config = dict(
    encoder_arch='convnext_v2',
    model='image FSQ autoencoder',
    dataset='capsule endoscopy frames (Kvasir-Capsule)',
    train_examples=42238,
    image_size=32,
    crop_scale_min=0.7,
    horizontal_flip=True,
    rotation_deg=5,
    bottleneck='fsq',
    downsampling_factor=8,
    encoder_isotropic=False,
    encoder_norm='layernorm',
    encoder_activation='gelu_tanh',
    encoder_mlp_ratio=6,
    encoder_inner_norm=False,
    encoder_moe='top_k',
    encoder_drop_path=0.05,
    encoder_num_experts=8,
    encoder_moe_every=2,
    encoder_expert_mlp_ratio=2,
    encoder_experts_per_token=2,
    encoder_shared_expert=False,
    encoder_patch_size=[2, 2],
    encoder_depths=[4, 4, 4],
    encoder_widths=[64, 128, 256],
    encoder_kernel_size=3,
    loss='l1',
    latent_channels=5,
    decoder_norm='batchnorm',
    decoder_activation='gelu',
    decoder_widths=[64, 128, 128, 128],
    decoder_blocks_per_level=2,
    decoder_block='basic',
    decoder_attention=False,
    decoder_upsampling='transposed_conv',
    levels=7,
    residual_init='none',
    optimizer='adamw',
    lr=0.0013,
    beta1=0.8,
    beta2=0.999,
    eps=1e-08,
    grad_clip=3.0,
    steps=31800,
    batch_size=64,
    epochs=48.2,
    lr_schedule='wsd_sqrt',
    decay_fraction=0.2,
    final_lr_fraction=0.01,
    warmup_steps=3180,
    weight_decay=0.04,
)
Rows from block 1 of the decoder, named by matrix and row number. Rows with one number belong to one channel. Each number is 128 + 32 x the weight over its row's rms, rounded and kept within 0 to 255. All counts start at 0. Numbers have three digits each. After the name is the row's rms in percent of the matrix's.
# convs0: first 3x3 conv (decoder.mid.1.convs.0.weight, 128x128x3x3), inputs 27-35, a 3x3 kernel for each
# convs1: second 3x3 conv (decoder.mid.1.convs.1.weight, 128x128x3x3, transposed), outputs 27-35, a 3x3 kernel for each
convs0.41 102:135117110124114126103147156110105099074113115142133130140152146104109117135126108060163106124086129147128121172161098152149145050150156115124138170183107126142106112117175168131143110128176086126107087119102087119141147138127176157120132094086
convs0.42 092:101103111142165098115115087087090006132080053111080012144139128134146143139128118159176124109108099109095079145082094126159141111118174106163124158165125156161154141137125149160163112134142209200186160108119188121131143133079184178074181132169
convs0.43 092:108130115139149080150120061090080092118123112106122121146151177115110160118117136101180143151138127111097144125135195162142121144131155078082069101146107122126138156088111161142138170109146132130123083138129072136159165134081113131075167144125
convs0.44 101:141163160145176101064138098114136115135156120070050067148157113118116133104134049078144135116147143212098130164145190098154142143176027144191148086115151146191149140160154072089145090106098137144117133128119070101121127143135120115115144124009
convs0.45 102:131129146139113126100116162103117122154106086123097075142125121182143118163155136080098185029145149000116029074153101135140129146129095115111135127152143105141162163187138152099120050101116109099135097169130121156208124133165123178151173144077
convs0.46 101:182168144156144158108117122091118118138123128107097040130143095151092094128112118168089122164125120119126106169155091145134153138153121187143122146085099091139125114091173166123104125153105069123134097148131155077152152118170120144118109100046
convs0.47 095:119144190147137182126118097143176121145137122113088105147158165153112098100109082117124121134133155097084106123155181072145076122139122134104143109143114068185075147060143102096089099175157185159123073137120013134105134181167150140146090100170
convs0.48 095:097093165151169110134172138079170105122088165101033138157172127123101132128012056207148150172131139115108120157099127158166091167121142111123095119106116127115104119118127122122117181165177139183174156128067166110095096116144100156110165104115
convs0.49 101:099122104133150086114046181158145089148147071122136119139135162103111140104102136055111137024120120015141102098184105144138097087134132070195137180118111076154197089138125149117147179157158121142185082145133106128144098134114098112136110148116
convs0.50 091:097097095156140124127089114109096125180102140154117133211180114161117102163119103131123084130160094091163060101105107146167120189089147121118111130106179159121158031123073118126216144133193234159096162105076083110137133135044102164092122125093
convs0.51 102:141125095148116112111172086122190163073129128065089110100122168131132150059105046134118136172155121080170162186135145151158146176145114147119053176142086075110068175150133144123135169153208155159110158150121130154129118133179149102147127134123
convs0.52 102:116152135129177139044110126147123057078090125110167120154128099077127104101053061122132103123078156142101160104156179147140144101119185126181116165083100125097160127071162079117080073032090190163093155129080142127159099123170131130130137153121
convs0.53 105:191136125184124157187089150167155109099140119080094141124152125142165073050019059087090159150114156122093105177114081136155108143138127150155123096087189061106137188131133148125151127175149130105097130119110119148120175066059100110129136125128
convs0.54 094:130121134161114079137103106136116119121117097125116097143141119125129118182144139124127157131136180114131169132117150118124160173108120136105145146137079028119087116143098103159163113146071182077048162148071143157119110135082107178125091087139
convs0.55 102:076068109153095089161122053163121144115140186177159110139135114124093122125083129094046047095081102101144082119164089149124161030135100193098231120121091145150140133078073145102079155170137000068116095135115161106133106156107125114136132156081
convs0.56 099:144138092121039152111084181095154114185188087152195159160146122112156137122132076104133142104109101098072130119089105158144020207133157165109151110163089111222115139122062143131090124163080129146170117096107111099133123109127097135142099166127
convs0.57 097:082161050120134117131142148135103146100165140125135118164133145147119125147111124136101183076080132139094162121060099114150094127159074103125111073136122132153146092176140110094118118124097107052094176146131131106159101081080148079125026129055
convs0.58 098:074099088090112130113113105131162107120136105150128125158158144152138134148151166108154141114067028147121118145086152139132158149134093113083149103148118159154135098134129129166169108148153117136156165126089164114082035101111106176122124144119
convs0.59 103:071094124131120142084092132079172161078138108087111132073112088090127054109129043157145171129128136102126107058196156141132121098143155148126141135094143081104021103115126082101141158146122121115157119145096134073166110123137128112143109118154
convs0.60 099:133068146118089126173143136146178132130082080115149104113125120116135114130141148044093157092172104056080120094163102136103159117112162140100177143164153166153131094120153157115156201139163125055146102146138139131084149158150138133191161125167
convs0.61 102:137158202105149174186131136049120092142102109162161161092101108169135119152146153104105175105103129068146148107100082159077130162129114135143128137169126107123119119139152143128133119120156072130137121093149126146228155162068159148164169137141
convs0.62 096:113156128137117155086153133139146166136139134106162127156121107125100127165179140144146086110186074093109128156103134164144072077099224142114125167122139145122151089154112122133135103153115140164142169103157170070118118134129112118097011129132
convs0.63 101:140081044077120093136152104084133112104149140093119075098138160121169116136141114113135124144123082138149097112140142138127150134159150130107200133124176182100118078154132152164163130167185149135126101149089120136158139094081064145082131127136
convs0.64 106:143124106111122109165094060161171155115106134119102116064041058131126127117139134095111101162125086143120134085041162107130132102135118121097087107052086138165151112051116160162130177173164151144115125122142102131120107082131140135130155155155
convs0.65 101:119088105121136132078107059101181105127122044091092111118114122133113095120118131000065116158114067134147127116072137171092151103171062117190207138074201087134142122084179159106157124069102164154165122155154118133134113145093146139139075142191
convs0.66 092:061149092059154121077113122118167117151143084097094088153113139180130133163149128170156116109095135109111158140071185121113118188089154103086131114150158103166127104105153072138147043096162175097112183144148106105113074108145085138127100127161
convs0.67 107:155129103104111133104143150132128148127135180184143175129116000129100033134125077147139159151102129149120152168113119139110083127084058161076164099128132087085122157085122128123127137142109161140087126144122090142137100141130126099109120123140
convs0.68 106:096134151104106164125103117057137141106142121146127103135155055131144093021075120116062118118105116132160127124146129180140128170101166157154091175142094104116095109116122161163120107101153028120131113117142134108127143193095176148174162105136
convs0.69 106:123140113034100101065120075150156122183129136158084118133144134129140158107109155150082150104117125106144134188176075205098149153108176147207207080163166130179155160203168140126120196116107111113155105139138123122127155121136148154102131127115
convs0.70 098:051094131081157107064081100166106097127124088130090129163140121148123102195150109157144120183112163161143130120101143084101143132095105114158145172142090143142099130160108097131192094104125129078153140117166143101148077146135084134158070083108
convs0.71 100:124077017143155120084095091110121079145131108044165122101139136175092108170143145154153161140152154151139148139121114107123115135114071159108166094108165101133165144177116080090120121093166134121133145136115114108091114087147119101121077085107
convs0.72 098:124110120131157116104124148128144128153135152099150142105133144141101132135124152162134140132147132107148118093027159130122158107070111114084105148090106087104118110113186146150093117154140067110130125160137142160130151107164162178158131128160
convs0.73 096:144128196128095091157144101161196104148128137139115078097113110134134110154171110043086206055133102060124140118140022156147148065120098102159190175154075174116089136075107123090106140130108070135142142146134186196000119122119129114115067107088
convs0.74 097:163170098164143154131151100140147159095101154123123110043094139083119140107137140144173141104117112064107143094148113128062105142059115130101078151109111167120107118139050132104128122100141155126149166119157056124115132135117156080096104097111
convs0.75 095:127160107143116108142178143139131133136126077166144126119125147155132128143155196081151074095101153129149102096016145128075103143141000140156130116136125142179138094082143135140118109116104216156098132174126109106119160087138144139104120137000
convs0.76 105:129105120119139177135194148134140080101119122145138083133095141120104085074073121079157116123162142130151139182111100147119104105157214158176146078145194156099123162138150104147092072104138117098090154121052184134109133098144079103111126130098
convs0.77 097:101090129095101088073143055117195119154168113118133118184198184172177172150158185114128107173132132099082135132126087150129147105111120017119140102129118066145083096160071137148123085110110176140208169123158149141114094050031074117108123126110
convs0.78 105:127102106134123089090134181140107084079144119127171121028091128073144119104152079144057117090111134095103120205197124180135140185150158103089135055147143097156084151133099082150195176169202108000060142142099132150159107120076115163076119115154
convs0.79 097:106118147142122122108110076104134058144172106088090118094134142159155150140142142186080123050114147083142111100180009152089103088099179140122150147097101150109120118154100117087126088101161110073141109040133155066145139092137125120172120081088
convs0.80 098:153139140132107127153131080160106144151132131092165130143151128132138143069137132085093093109119094115132090121128100115110130121127110148162115157114133081108128147111122110146120139088152092107111106129134063077128215102135124134123218161165
convs0.81 099:150094056122093089151090097121122113112117078137103121143115136112115111148129130098123087150124148151138111155162143102113132081134141093139186059151171149165131129183119143141063104145145041065066038101135090129144152141119161118117114113129
convs0.82 101:154134114151141134171030111137054086137105116086162089167126114186138086115113084100125073122129151101142098095067188096111151152145101081160119183106136066129134131128166125162157137160158189167135142087065169119110169172133166153132122125102
convs0.83 099:111173084100118123115054105181126148138123165135145183163158156130123170142120142000154154078127095142121154113115058117168135132120126159127126153127142111143128158140084064133103140138161112142138109141144150141112152131125132178172117157118
convs0.84 101:130116162155116126108098116148140175136090093100131127149096144150115048142182127111172129080137096068104082115107137113140152124127142188109035085173084092095017123080127110149114048092098132138149101109153099156079117131119119139074151088140
convs0.85 096:147086142086108092115154138129088091117094106089150124129098105134108124143132128127113066103132072070139135169157130170122140137127108158118090080119117143143096150139129154113124109102185115112141071118139114113131163212129156107105104124160
convs0.86 096:107091099187182112129096081113146161138099093103089042163156158088102172134118163118176125117124130123108167096155166112126120122120124104079132098049128127130080112147148116105134165118130131147129140105115164070140138181150119126165091120098
convs0.87 102:139164151107059097161081122158142133128092124141161140121142150126120103135135144088156140130105124111091104085174073155124136100155092111151103123108094144132142172119090180150116161122182149091159128174150172111148175039128132116077117168139
convs0.88 102:108133155128065130146149111174191167124161184157130132129098086097119127068063101135109100086128130136147123177140113096134107093142143052110099104091200132110077108118071116111142074154093087160124140163145130135159062119121058104114070085121
convs0.89 105:156190100171136132157168150140162154094112155148140126034061032081119101138125164126171171158126162188143105134144079192182175111127085130114114127109065112097129144159093122097110141115126135112108161103112128104122024104106115109141163130098
convs0.90 102:126168146133119185072085110111154139124125159137108078138146114150143118034071024146134100106119125087098109112143094118124137153128108124131092121192176081141135146137150144146147070111074074101112109089120098117120107155126176213140119123106
convs0.91 097:134114077166149098126126141100127127181124134196153122116116113129116152163156130150122155111138157165136091149153144124125096105125168152101114153165143151124126138119089115102088119155147076087122173120109072097153144143096120090124130143136
convs0.92 103:177074104122116062156140137100134128131151166097101172130122142131114095120133059163126113116141120158128173151162054131140075198098138177062068087146085225217101135142123151126130169059047092091091084091081126094148140172138078092099134114100
convs0.93 095:118113117101153139137139157140194130116120163153188150183145139160122138120100095080093129124147128166139132101125174124154126171181169143143141129149111130123119171110112139135149136123171064155223105138087145116134110158165144096091162171127
convs0.94 103:097132164119160119106139085143141108141144164170184134057081105129093115170163143038107144137117108167142125100107122051127149135155136143096133144143141121111141124137122107095184076126106169114110150132178151143136093070084133124147146162154
convs0.95 104:141132169136059135124042114185140076112099008177084073087094126091069143131079136060137114115067170110093136161114150148132161087111189065136095071153096152129062110082110097076140126104094103080106090085068103076077145155165110119179055112150
convs0.96 093:127141132132129132157136061118079099132088167092124162161113122172106107175122131095183123105181081145089125127151147155138138100161193113187135119094127138145155093144132152145137083135168185091099160139129120159030103121030176134147124143087
convs0.97 099:128130153122118141106146124104119121116157121107118141118145107131136101161166137141154148159137135167118142206134129088100093089132147138122180111137097097104168179151155063138121071096123127168116127136114152071093124141117114151127045086082
convs0.98 104:148100131119127101080084075125138149143145159138156091127132120142162099173168139167134148123143101133091109128100120135180149141220140113081090150093121090133149107084157137129182089084115182133158129108140154130060083138111130112072122117087
convs0.99 099:144108132174118171150124078129137131119117153144108135081077130066117122068116139094209125103151104105126101129146144161175150121104104158167119155150080129167125147119112160168115139113113121124038144140112088132122133110143136157105130137112
convs0.100 090:165186086121115115168129192156124162115000058101057138129150130130162130094110092170059094166130127141169119169039118120124122094073140141098068106122094137115107182129091126130103195156159072106093105163087082165122184131147153144146158152175
convs0.101 098:107122127155152070147151132068135159101142158078123110050134173090131133065130171101110158159136161146113132184149144118097136116125142152133081180167107148146077114127072147129119132150154162116194091138106092109162106125161142167095133117128
convs0.102 105:094136113118121125123101160106093139131114138141111106149080110127106103024101119072117081141133104103057130119121160091130127141097102140157076142092138062135154118138070139151110080159189114155106135121103145176122178145124153145125106076160
convs0.103 111:189064141136114117160126109160083093124112103106087127119143155172146113078063152135126108118130120113115067090123218122129106169159121121137134106104175144054096133155197149130101215086098162103131138073102117081051124102178102141107171143088
convs0.104 095:153109087127122120107168097130132103100120099176106072165161163156148148145123169000034089052127126144148135169137090128092150100125129078139141105122156130141110091129095161147118122146136000071079093124086093109081092124126092106146082064106
convs0.105 103:140083129120107129120104116099084111141129187125141122103142143120105152127144093135091109090117158112124102073127139188145126160149150128123144107100099074095077143118148120173162127071142153134140116158088126168134130144156080115130069082100
convs0.106 104:149134108123096151085124102155139127116095155158113136145098115092115085060136102139069103047116087114138179172082142156103115168134168175107147126172148049105089181106135166177096099134089134129171131155164166166118204126090155100141156113166
convs0.107 099:128147155155081135141135177136129151084118091162132059135131126093123169123106116131112059057160139124170067153175080145164168000148087086137159087105134102110134148108177125118136160144163091120133153055111133105117142173100108108102109147086
convs0.108 097:096175141078140069114106069126119089091106110089065109117111133138097106142147133059128111101119130139124093186147093133140143117091108117151186122127145095169089170152121122145137126082068104070161114082145160107111105150116154123117093051127
convs0.109 103:126128113111137112132161087162137156150131135117095211107115133084099143145151124109105131109124128137110111162120142107112129188099124138133136117136126084085121112147137068136124175058124144127163142105125159132158201159115122092096084104121
convs0.110 106:148127148173106121166120094084045010121164130143172131101085119106013075135127123111104083097081118172106135127091184157082131185155165104096193145109132051069111128141146131093076195133137088088069121118085145128176122156153139112062153140088
convs0.111 092:132090199122118198153142128139158142134129145103109133136149174134129142139148149165072138158131147147142120093118103156109145083159158131119146165146136175159155116090132118106119126112112065109150157118153171126142100123112094131109068143097
convs0.112 100:148142061147183043120151163118151152068134143129135138171138166130104132100107124149119104135138098126100130154165184126136144135108139086080072113106100058107115138108136118146129144096137130149150095154116074138098078196119105154122083104134
convs0.113 105:137144054113077087111062114096108145153138146128125160143150142058099108159136109147158063142123124103132121022145193151168162151100097143151107112155156135114111189082145137109032177144138093093102103103146070100131132153177143140140176129125
convs0.114 106:103061083124105125110148110109161144092147121144100101078102106122148113118122082106100163087117138136161151146147110151107093139069135109120125072140130062094130177128141161118157148147158006093112095118151110156175118100073064119091120126112
convs0.115 108:143145148149115081171128076135115164130097160094150110165120119130093029147134043126107132110117116108114103119079096152127126090101108067182134128134150100114149044112098173124067132114099105077105110099121106095060152158174145169116178138078
convs0.116 092:134101200140121167142129172103110142174151138150132123119143056130136040111125075018093158025130084109125098043170109131136047109141100094161165112132137107144094112142125103119130088124119068124089102156133112104111132170168142128114221139108
convs1.41 100:067075037169087096123116130087157122146123120143135134145114143104118116116115123189184112111131140094092154166184113139167113090100160173158119154129165211157138115124163214166162223180121194113133110149073163124201117122149105096123103129123
convs1.42 099:157182187193147084193184149125165157146116117177121153127121118117125120128124124105137126084155047068190127123081112123127209128167177144133177139124119074103101120142156105131136185121101127158093139065048135085069119112153099121126102141146
convs1.43 105:146174174120108187141138197182153195133097153160136198113134124118127117098127096111123163162070058161122089127059141166061125187201085193152130182179142181152150159154128136141163182110133057170115076116164157165162187122138112111148098110151
convs1.44 093:102067049169112090096061099089097073109102100106109102138133133145129138138109140191108067090099082081061164085148140078163129130113093177170128146111137110134136126211195110106132124149158111153183160086138163126153158160158124145153134158144
convs1.45 103:173158153160103120112047090127098145142096127145107163129132133129137132121131131099105195073113133074064205119109061115049101146085021118081196132089119102223187151144065120117083126125082159153086127138108103141164139115177136116143161154119
convs1.46 097:155103116102170123099149101091110144118124144120126112128141137127144133140136140122170045154155137154092142117190147083115095204159142155166098135077179118151126065158113099109176090134142178193210154131147124174175151105152119093120136109071
convs1.47 104:194220128182084127092156139104112165149103119152152167132124159137130132103114135111140088170166155157159049127124038146125129124124129255184157156179072147096174132115126099078162098143150194137181141105206116120110159144153128138142110084153
convs1.48 101:187110133204165147171124155176169220149148123142118135136121133123126117132128135255156237104112109093154124020074081094159108129130160021130111143136195122157184098135215152138139113120097112116116145099099141056111176160203126149145128148078
convs1.49 093:067123109152128137110111113107161132127140105145133135144143127130153131130142153127095144094149170106099109176129059111102114108080149061073127193167089200194193053161124155127120171121133166137177132054172130131133127171197102151123168157164
convs1.50 100:078163152105072099058098170190174141162124102121101136131133130126138137117148141111143121185159137173125245129096066156127188141163199217142103231115107171128116110107147110098120142128141155213101155122085134094078203135145146158133113157092
convs1.51 103:155135160179150138155118100099150133149154159100111101118132128109132112119134131123135149167132087182202206044100113138189188128151067109096143116112151115158105164145134156152134104143069171096113065058061099070024126123122093139158072128102
convs1.52 095:103121150041094091035152183080161145107119109178143124136141149133127134131118123099132057017105090088158054153129117116136127125178139164089167127152093134159081131124189131165099108122105188154135147123094222189112137151151120125182114116142
convs1.53 092:139118159156130139147107124127142150173153136148088136109108108121126140124140137145113051077074014081060040141145102102165087142115106113141133129138164099139191124129106151164158116135153114019048070042104084066177139122087121109164161146117
convs1.54 100:147130117150118117157099115140152143129125114167171127115138143112121148119117118100136157073161165095187157008080017077134165030082152243142147137127127054111100118160104129111094118149145153128164125086134164071100168160130144186124162170151
convs1.55 097:174081087127150131063109020120127111123136111099137122112128115127146122142149129192128104119170102078157103155075112128099119101091106079069130116162128146106203153105142184138134114132168138127138196120115153140197145083137143120169115148176
convs1.56 099:115204183136137131161052081148161150120151151120113095151141135135119123131148144193238144093071120104071172180194072113097151175212150126146101188107190154046125090128093103178118128124111159216210142117100088173119129133169125135153137123128
convs1.57 099:106081112107130049112126068136151127115123136123149116131115135132125127138140133151255145150125210055139158073140099130099124104061148156127205058107145128179090135076080151141143134147110190140136125090123243158149154152125152130089107159130
convs1.58 092:094083134150122105217093089133151111121117095117124103124130123114141113131147143091121146226130132119100220085068155020083063111112050144133184054070163116170124127127094126122148133140054173102073151153094157121142100138158121114152157146108
convs1.59 093:145119190180160166216147149104135113157114117156124110138140131128136150125128153007040163088076075085051040029069090102151151138181198110138180218096148115112116139170117067118166099129113181118046143115043083115124114119149150107101167155115
convs1.60 097:083085141137146031088140114102092128122119112127114138130130120125131119140147141172133140077076143131204047214158125168112126134131154155184184115101132112103196129097105130196085141119052082099199130121051142133184100105092105130119144118127
convs1.61 096:139142236133130065079089148143145145139132130143084112151133119133117150123124138181102172058126031095110183143117111102146065080102040124130098145078242141117141136134185082130139137181111095072136147141062186180122141166131116098159105157137
convs1.62 114:117144160130121110155142152152168108139124120130148127146142124136125130124122131132174192180083118148166077030123011126139110122116097148160094129116141117106101119161146104122124102122151109172153125154162115121153185127118115123139128139126
convs1.63 095:088079158149111082094072194080133175148136137135100159128143128133126124139116130098066106176085117114111088064140124083085129131128151062113055096113067090167096165131173129123098056103153090197144214137086102095176134121114104113124126117139
convs1.64 101:055132106133131072087114103102137099130126112140103093129123137124122130131123136148131149195139138179174162197191155177154164072055114133116098118138084174131154084095175140111110156129146154100177133152119206176169115135129150161160151141153
convs1.65 099:158107054081172115087151168116085107126107124120121131133138133121137140124143140190159157122129134062242139128080115129109125111148104076141063045092081060060142130139092085131129155120173188138059184234130203160152119163120101102152150118113
convs1.66 110:171130158127094141211135117194140179165124149178122119111107121122126136112149140097186186212170161226160098115170090127148109146097185126069143117105077152170161111122114117136136115128137176132155164113152175146119193142146164143099149108093
convs1.67 100:157134113157171115115074068113131091128154107141139031128112137122116147106112158147191172145151112129146037094098136174151151098143146066144177121130143137213129126153191116162138149136139183093177137119117164142169134111097141119117129105140
convs1.68 098:043172124123159103065181145101111090102102111121154132136137116139115135165142140064154106125154066116139092227203226130137088133115128080104130123078055126085072153119138162133160187172128095038178133092223063140166110142107115116107144102073
convs1.69 098:240142119164135113159106188143120145102121122118104137129135116126156149122127129105135161212160182218117105132124080151162098153075169038057109122106117116115115122084083093102047109144140154225198112165174159181187087085093083090090123150083
convs1.70 096:109166139159119140138162164187119149151124118177133153120134127129127126139117117160124146095170042184131186094103148171124193185148115088085074177054117135151054102134133068132151032143103143140125181115109126166153143120120114131079155092075
convs1.71 102:130139111103106109162180140121108187110094174180172125134116108126131123096107135153143181137071143254129148079129154113118071138159125098118206123080078181138112102122145132146169102155155145079194152168200112100146116141148173120156123176105
convs1.72 100:119128094115127074221190143129092118135101129146108092115146137109123140110139127140141134136127021072144029147128140120133088098115129168143075155116063153133113120114163167117119142096169064115200085128157056132208089150134145121136122140131
convs1.73 107:092118090143146171098154080143166181156140137140123098142131147141122139131116122098204217118155098141167035127106181132133161134145143101137037132122065143151162092097191147147163096173126117160167159160130111080130152137151099113119136142130
convs1.74 103:120169103131159145119167124059144100110125105126137137151142129126119115132100126109117064104127189115159120115122121142117134057131083150174224170152131104156140137143144166131148143135117128165070118147118225109084092141147120105098103146112
convs1.75 106:162087113083123141140160154135168155162135155167139158155118131131125125132117121111134106147141142170160143099169129138103083124104114175094157135143166202122113101129147103134134098139109117063114138141148055131127129126124111124152147107162
convs1.76 102:125144137141172216191118142119149134178131139138118156133125151139118115130127133089167190114112055195199189074148085155106172109056098077178145181144116120111096092140092109127138103142184135117155124107136205143225091130104106108133116147139
convs1.77 088:117091145131117103098132165174153155144093162130131112151149149143143148147163157152169217119199119138184137085085091112090100126097142133077136113083153139159127059122089100154120150123156164152144122089073177154116144159175157160168130152141
convs1.78 101:144093115171105122113134139105103133130134096151127146138138138132142123122133123050115122105138093141194061073046025111061090104088066146158109153099095114125154183125186148122093109116122089074112095185102020058090108121132118136145155110105
convs1.79 116:153137154119183098111122117140113133111108111113081139121118126152135142136148134169090136026103139182165123113117107113120138095108114122147124142124136157173144048104094063139146074145111081138151163171134116077106133103114149097102096105111
convs1.80 098:093128158117191144085073097098137122143127116118079145138131135132126129122134130178127075097061081081094210084152186151187123087136092131151157120113138105143195070136122112104126117151084148148132123102113168112171153104101090100123095128100
convs1.81 095:157087109147183135137123117142112126140119125119124143141142137125106123134145147152160096149138115220057140103087152177054145096083181064092045126177138121165128160170149138179088102156146168146175144099159172198174116071098128144082149176148
convs1.82 099:109190230081115153188151145137200159167147089190108113143131132145133117135144107122112069142136125102080114203150173111141194247161234105098065130132127142121141123089163101120129148180134158159086163095098147133049151115092142137119164134117
convs1.83 095:084139198118125150083126178109173130143143130113138119119121121131127127119141114117201123185079205058004126079085109114087114104119120107123075115115134148057139120105153135088094139160132187156197146180176095171150168137140115161171128126134
convs1.84 096:178134193116111157174158160138131154135102099157128138137130138111118118115120127130182202099101152151194188123067150178160140171174154032122130215142161106151120183175199150135143079131111157166160130082094081146176130152135115125118139111164
convs1.85 091:008072057150139081187179138098094083112124092127120068143127120142154152122132123181138198102097131182154149150137173119148123058145066073069034106158163186141156093142119112132163138166133176131108179159113088114069125128160109113118125171122
convs1.86 102:087163165052094084087114102115116163120099096140105144125119133122127127124115107193199142131161147152050163074137088132126129203166149160144134146135140092134138169100152242104116179175112159165101116141127139155161109125163118104132128110149
convs1.87 096:152123154119142123149111119097127179162156137151128137137123131136131114160144126160173129083045120122146107082119116144128102174101195093140084050087165104123114142148175149162127153108108176182111099108048148085113123163129116137147055089101
convs1.88 097:129122103185192145074096104105145113157167079087129088116139128138131112113113114194162174130154175154157135140073117195132184101152112151221176153166127135125088040102111132115067165156114154108180159104197136123235092139150130169077105133125
convs1.89 099:145127184176097155187136157099149115117131137124129103122125121125137130123126116145121108154154093127110145120082122133081080045102034124184103129201192109187159195135160158194114140148115094113110117117104061087039135140131125125154136147142
convs1.90 097:145139127074107162085130094087135131117146119110110109126121124139127115124139124188117182194170187175206236100135085116134132091128085177133114146162124157122095167117108129132107133112045124152183171176151190163204158133164128118150105111146
convs1.91 106:107123091145095077082142143087123147105128143121119170137121132121143133125135124079144160130144054087174224109136057158144076063116077180136039181137158073137107138154202127130130053105165083106137090127149144150159121106157140115165159138112
convs1.92 097:123122080131170115100119107117138119099119147150140124138125131130111129145142118095121128182147121210197169126151110172091121159130178182120166113095096129166100117158166113179133093113083219149110172094171099156167085099169153160182155146108
convs1.93 104:126114136127121111155177166105121065115128127121123094114142134131131129127117131096101033130156107105094147172138007137164112118160131169179165102155153140096083167115075130142129081131117173114086080122135106113097100117131137146159137131140
convs1.94 099:156134115169117122069149194152130146133125139114108145112124123129126122121130127161116105105141085108171049142119114110100074049066054149137114207156133126138104061118129102066124100136135131104124115147161174194200161088157142115141169143176
convs1.95 101:170187138166120121119117050166151156139146166107147116126110121128120116129121122144101184116123117035156110120096095198101145170160255113033069089103182169107126098153167114117204099131087110150165104113131121117118107182150102125126116150125
convs1.96 104:150110211117101103099146175144153166144119130123146149126123106130133127132120111166142141126045174144121150032099029119103190093116098163117171149081143103141185109168131103176156124148148205141079167141113170184109184158138158153159150128119
convs1.97 099:117163112141109175158113163162116123148100103185124148140139141118134126132132127193103134135135115126176144055063123118126122102142115130133103122095095149131128136143166097168192064077099137147116161081113094059070168173124135151137198159178
convs1.98 093:136207172156109141156111137149125151150117146157125114141127147127138136113131135136213229208124185151188154106143065072065148084100141152162146138100158200059125077135108128127142122106123213147172174118150154072108154156164150155140176106132
convs1.99 108:178132057156139129126127123076118134113120143105100137125132159134126122128135118098091000124134048090045107140166174162127127125181179165113122177171133098087153132101126084088136104090093146118053143064138188120111089094103103125114103127158
convs1.100 094:116163103112164146088118142054118080085143118042095061162147139160137151174163157170149090083155148079151108162193149144116115106086131175162161141174155191144112102096086115118104149114122123072095124123135142132169078128153094125110089104144
convs1.101 110:136144176205126094175120114130137143115150142078110107136143133126140121125134137108128137078175075113098182115084111167124097118108193103119017100105081096152059121121145137123107118109098064143254082127174066109215159168184127152171079163108
convs1.102 092:044118088031100099050106070098128088146110101108101125135143123139123126141141146125141123172120075137150167207154136099121113086063091161152189129092098165127161127136149139147143180144101077095138125120094124170128149152145156162139126144163
convs1.103 102:213187102154190176189192195134123138172137132140134129126108127124121100132113121142132163227201106168110212157163178110163155127159115100067112034085158162108065115066070060100097094153122145158131183120101123076124123070117120117121176118121
convs1.104 098:194122132168126121109100209135107162130117117150143193136118119132128129114119130147081143098103075255194237107102071140061159096065063186149129176128071087171075060078141105136094120106140152099126151139128129123226081118147117132134131164109
convs1.105 094:097109152144159092093086182081121148111116149102128127129132138137136147141135128148113120110130122140127127136173166135146143137171120136141097095141203074089098117135186136097139116157181214182143182097095117107140127148180120130170142104159
convs1.106 095:053136101102139048054046009087121115127124086123118091138133132127135123138124136035146114155052103147129088199138137125063089099100092217155177087119206200155113155158162103167201155161195121122112141133105195179214067128141092150173120126153
convs1.107 096:166105071073137100075173156151152140124113120135164151130115138116125123126136116095043056140067099151194102216080165084190131063089163117169086159070129125101111102180126168174092113145155125144104207182125135174089072147121142131147111123153
convs1.108 103:195252213143125168219205177139127136112085141148119156140127115135129117123127119106144177188178194138160255131085129171098127138132082072076090091077050113099148133086059131101113074108072144135110150145165088134153123119119097089097200123108
convs1.109 099:158174115144179130248165110158139114091114134153115141126140148130152141123127115145165070121158107094159133130160165109136132174143070109203177183141195255095163170143183124168130074100165081119050075166139123126082105112102140123150133120156
convs1.110 106:117210124173118157191146167124150115167126122150154109129128131125127108122115103157139090207138075148078033176105145137109151155129131099055080056121083052164104109155131128138158108092195096165116056119113146152068112080073082115130146146105
convs1.111 112:140124170106140118158129183130148169127139133149133169129122126132126121142130132103098115164138139218190255093176131110168131101136187205121093085159148162119084086143141098126104144164149081114062069116128099117150138123117124151132128159137
convs1.112 099:208152180182068116191199208168169163123119141161172188114135129135159145126131128097228188219182197165136210126087027133148153133154113155151227180152158148158208107095085133109035111100086115141196154173167133117091143175123107113137192163164
convs1.113 097:174082104128161187149168184120140100126136173132153096114137142126124116123124119104082070164094101108079034215170150153162132160126172037110074125104099119129101136172158139140153103138105097131198112139146084144182124140086112126120123147191
convs1.114 100:182116119196114129178106182100130134116084130136081133118122130135133131126131125058065104046078179151110075032103099064124136093098056092101101093104123140148115092104115088122133135115153100100091165102113115132081077129132084101118162160174
convs1.115 100:198128141155125142188153149123143134104139142136147142129124145116139125129145129219149101160168189162157156126131075177094102083150067110081179091052156067124106065147191081109114146158085114066143139088150235176152144117091116127109137135165
convs1.116 098:072059125085112102082068094091087058095137104080109066134134159135122131131119148124126085118113065098128120143119090119086149103100092173176113150149071103160069135152147178155123173121133122145171151081086155086202117106090081134145110119089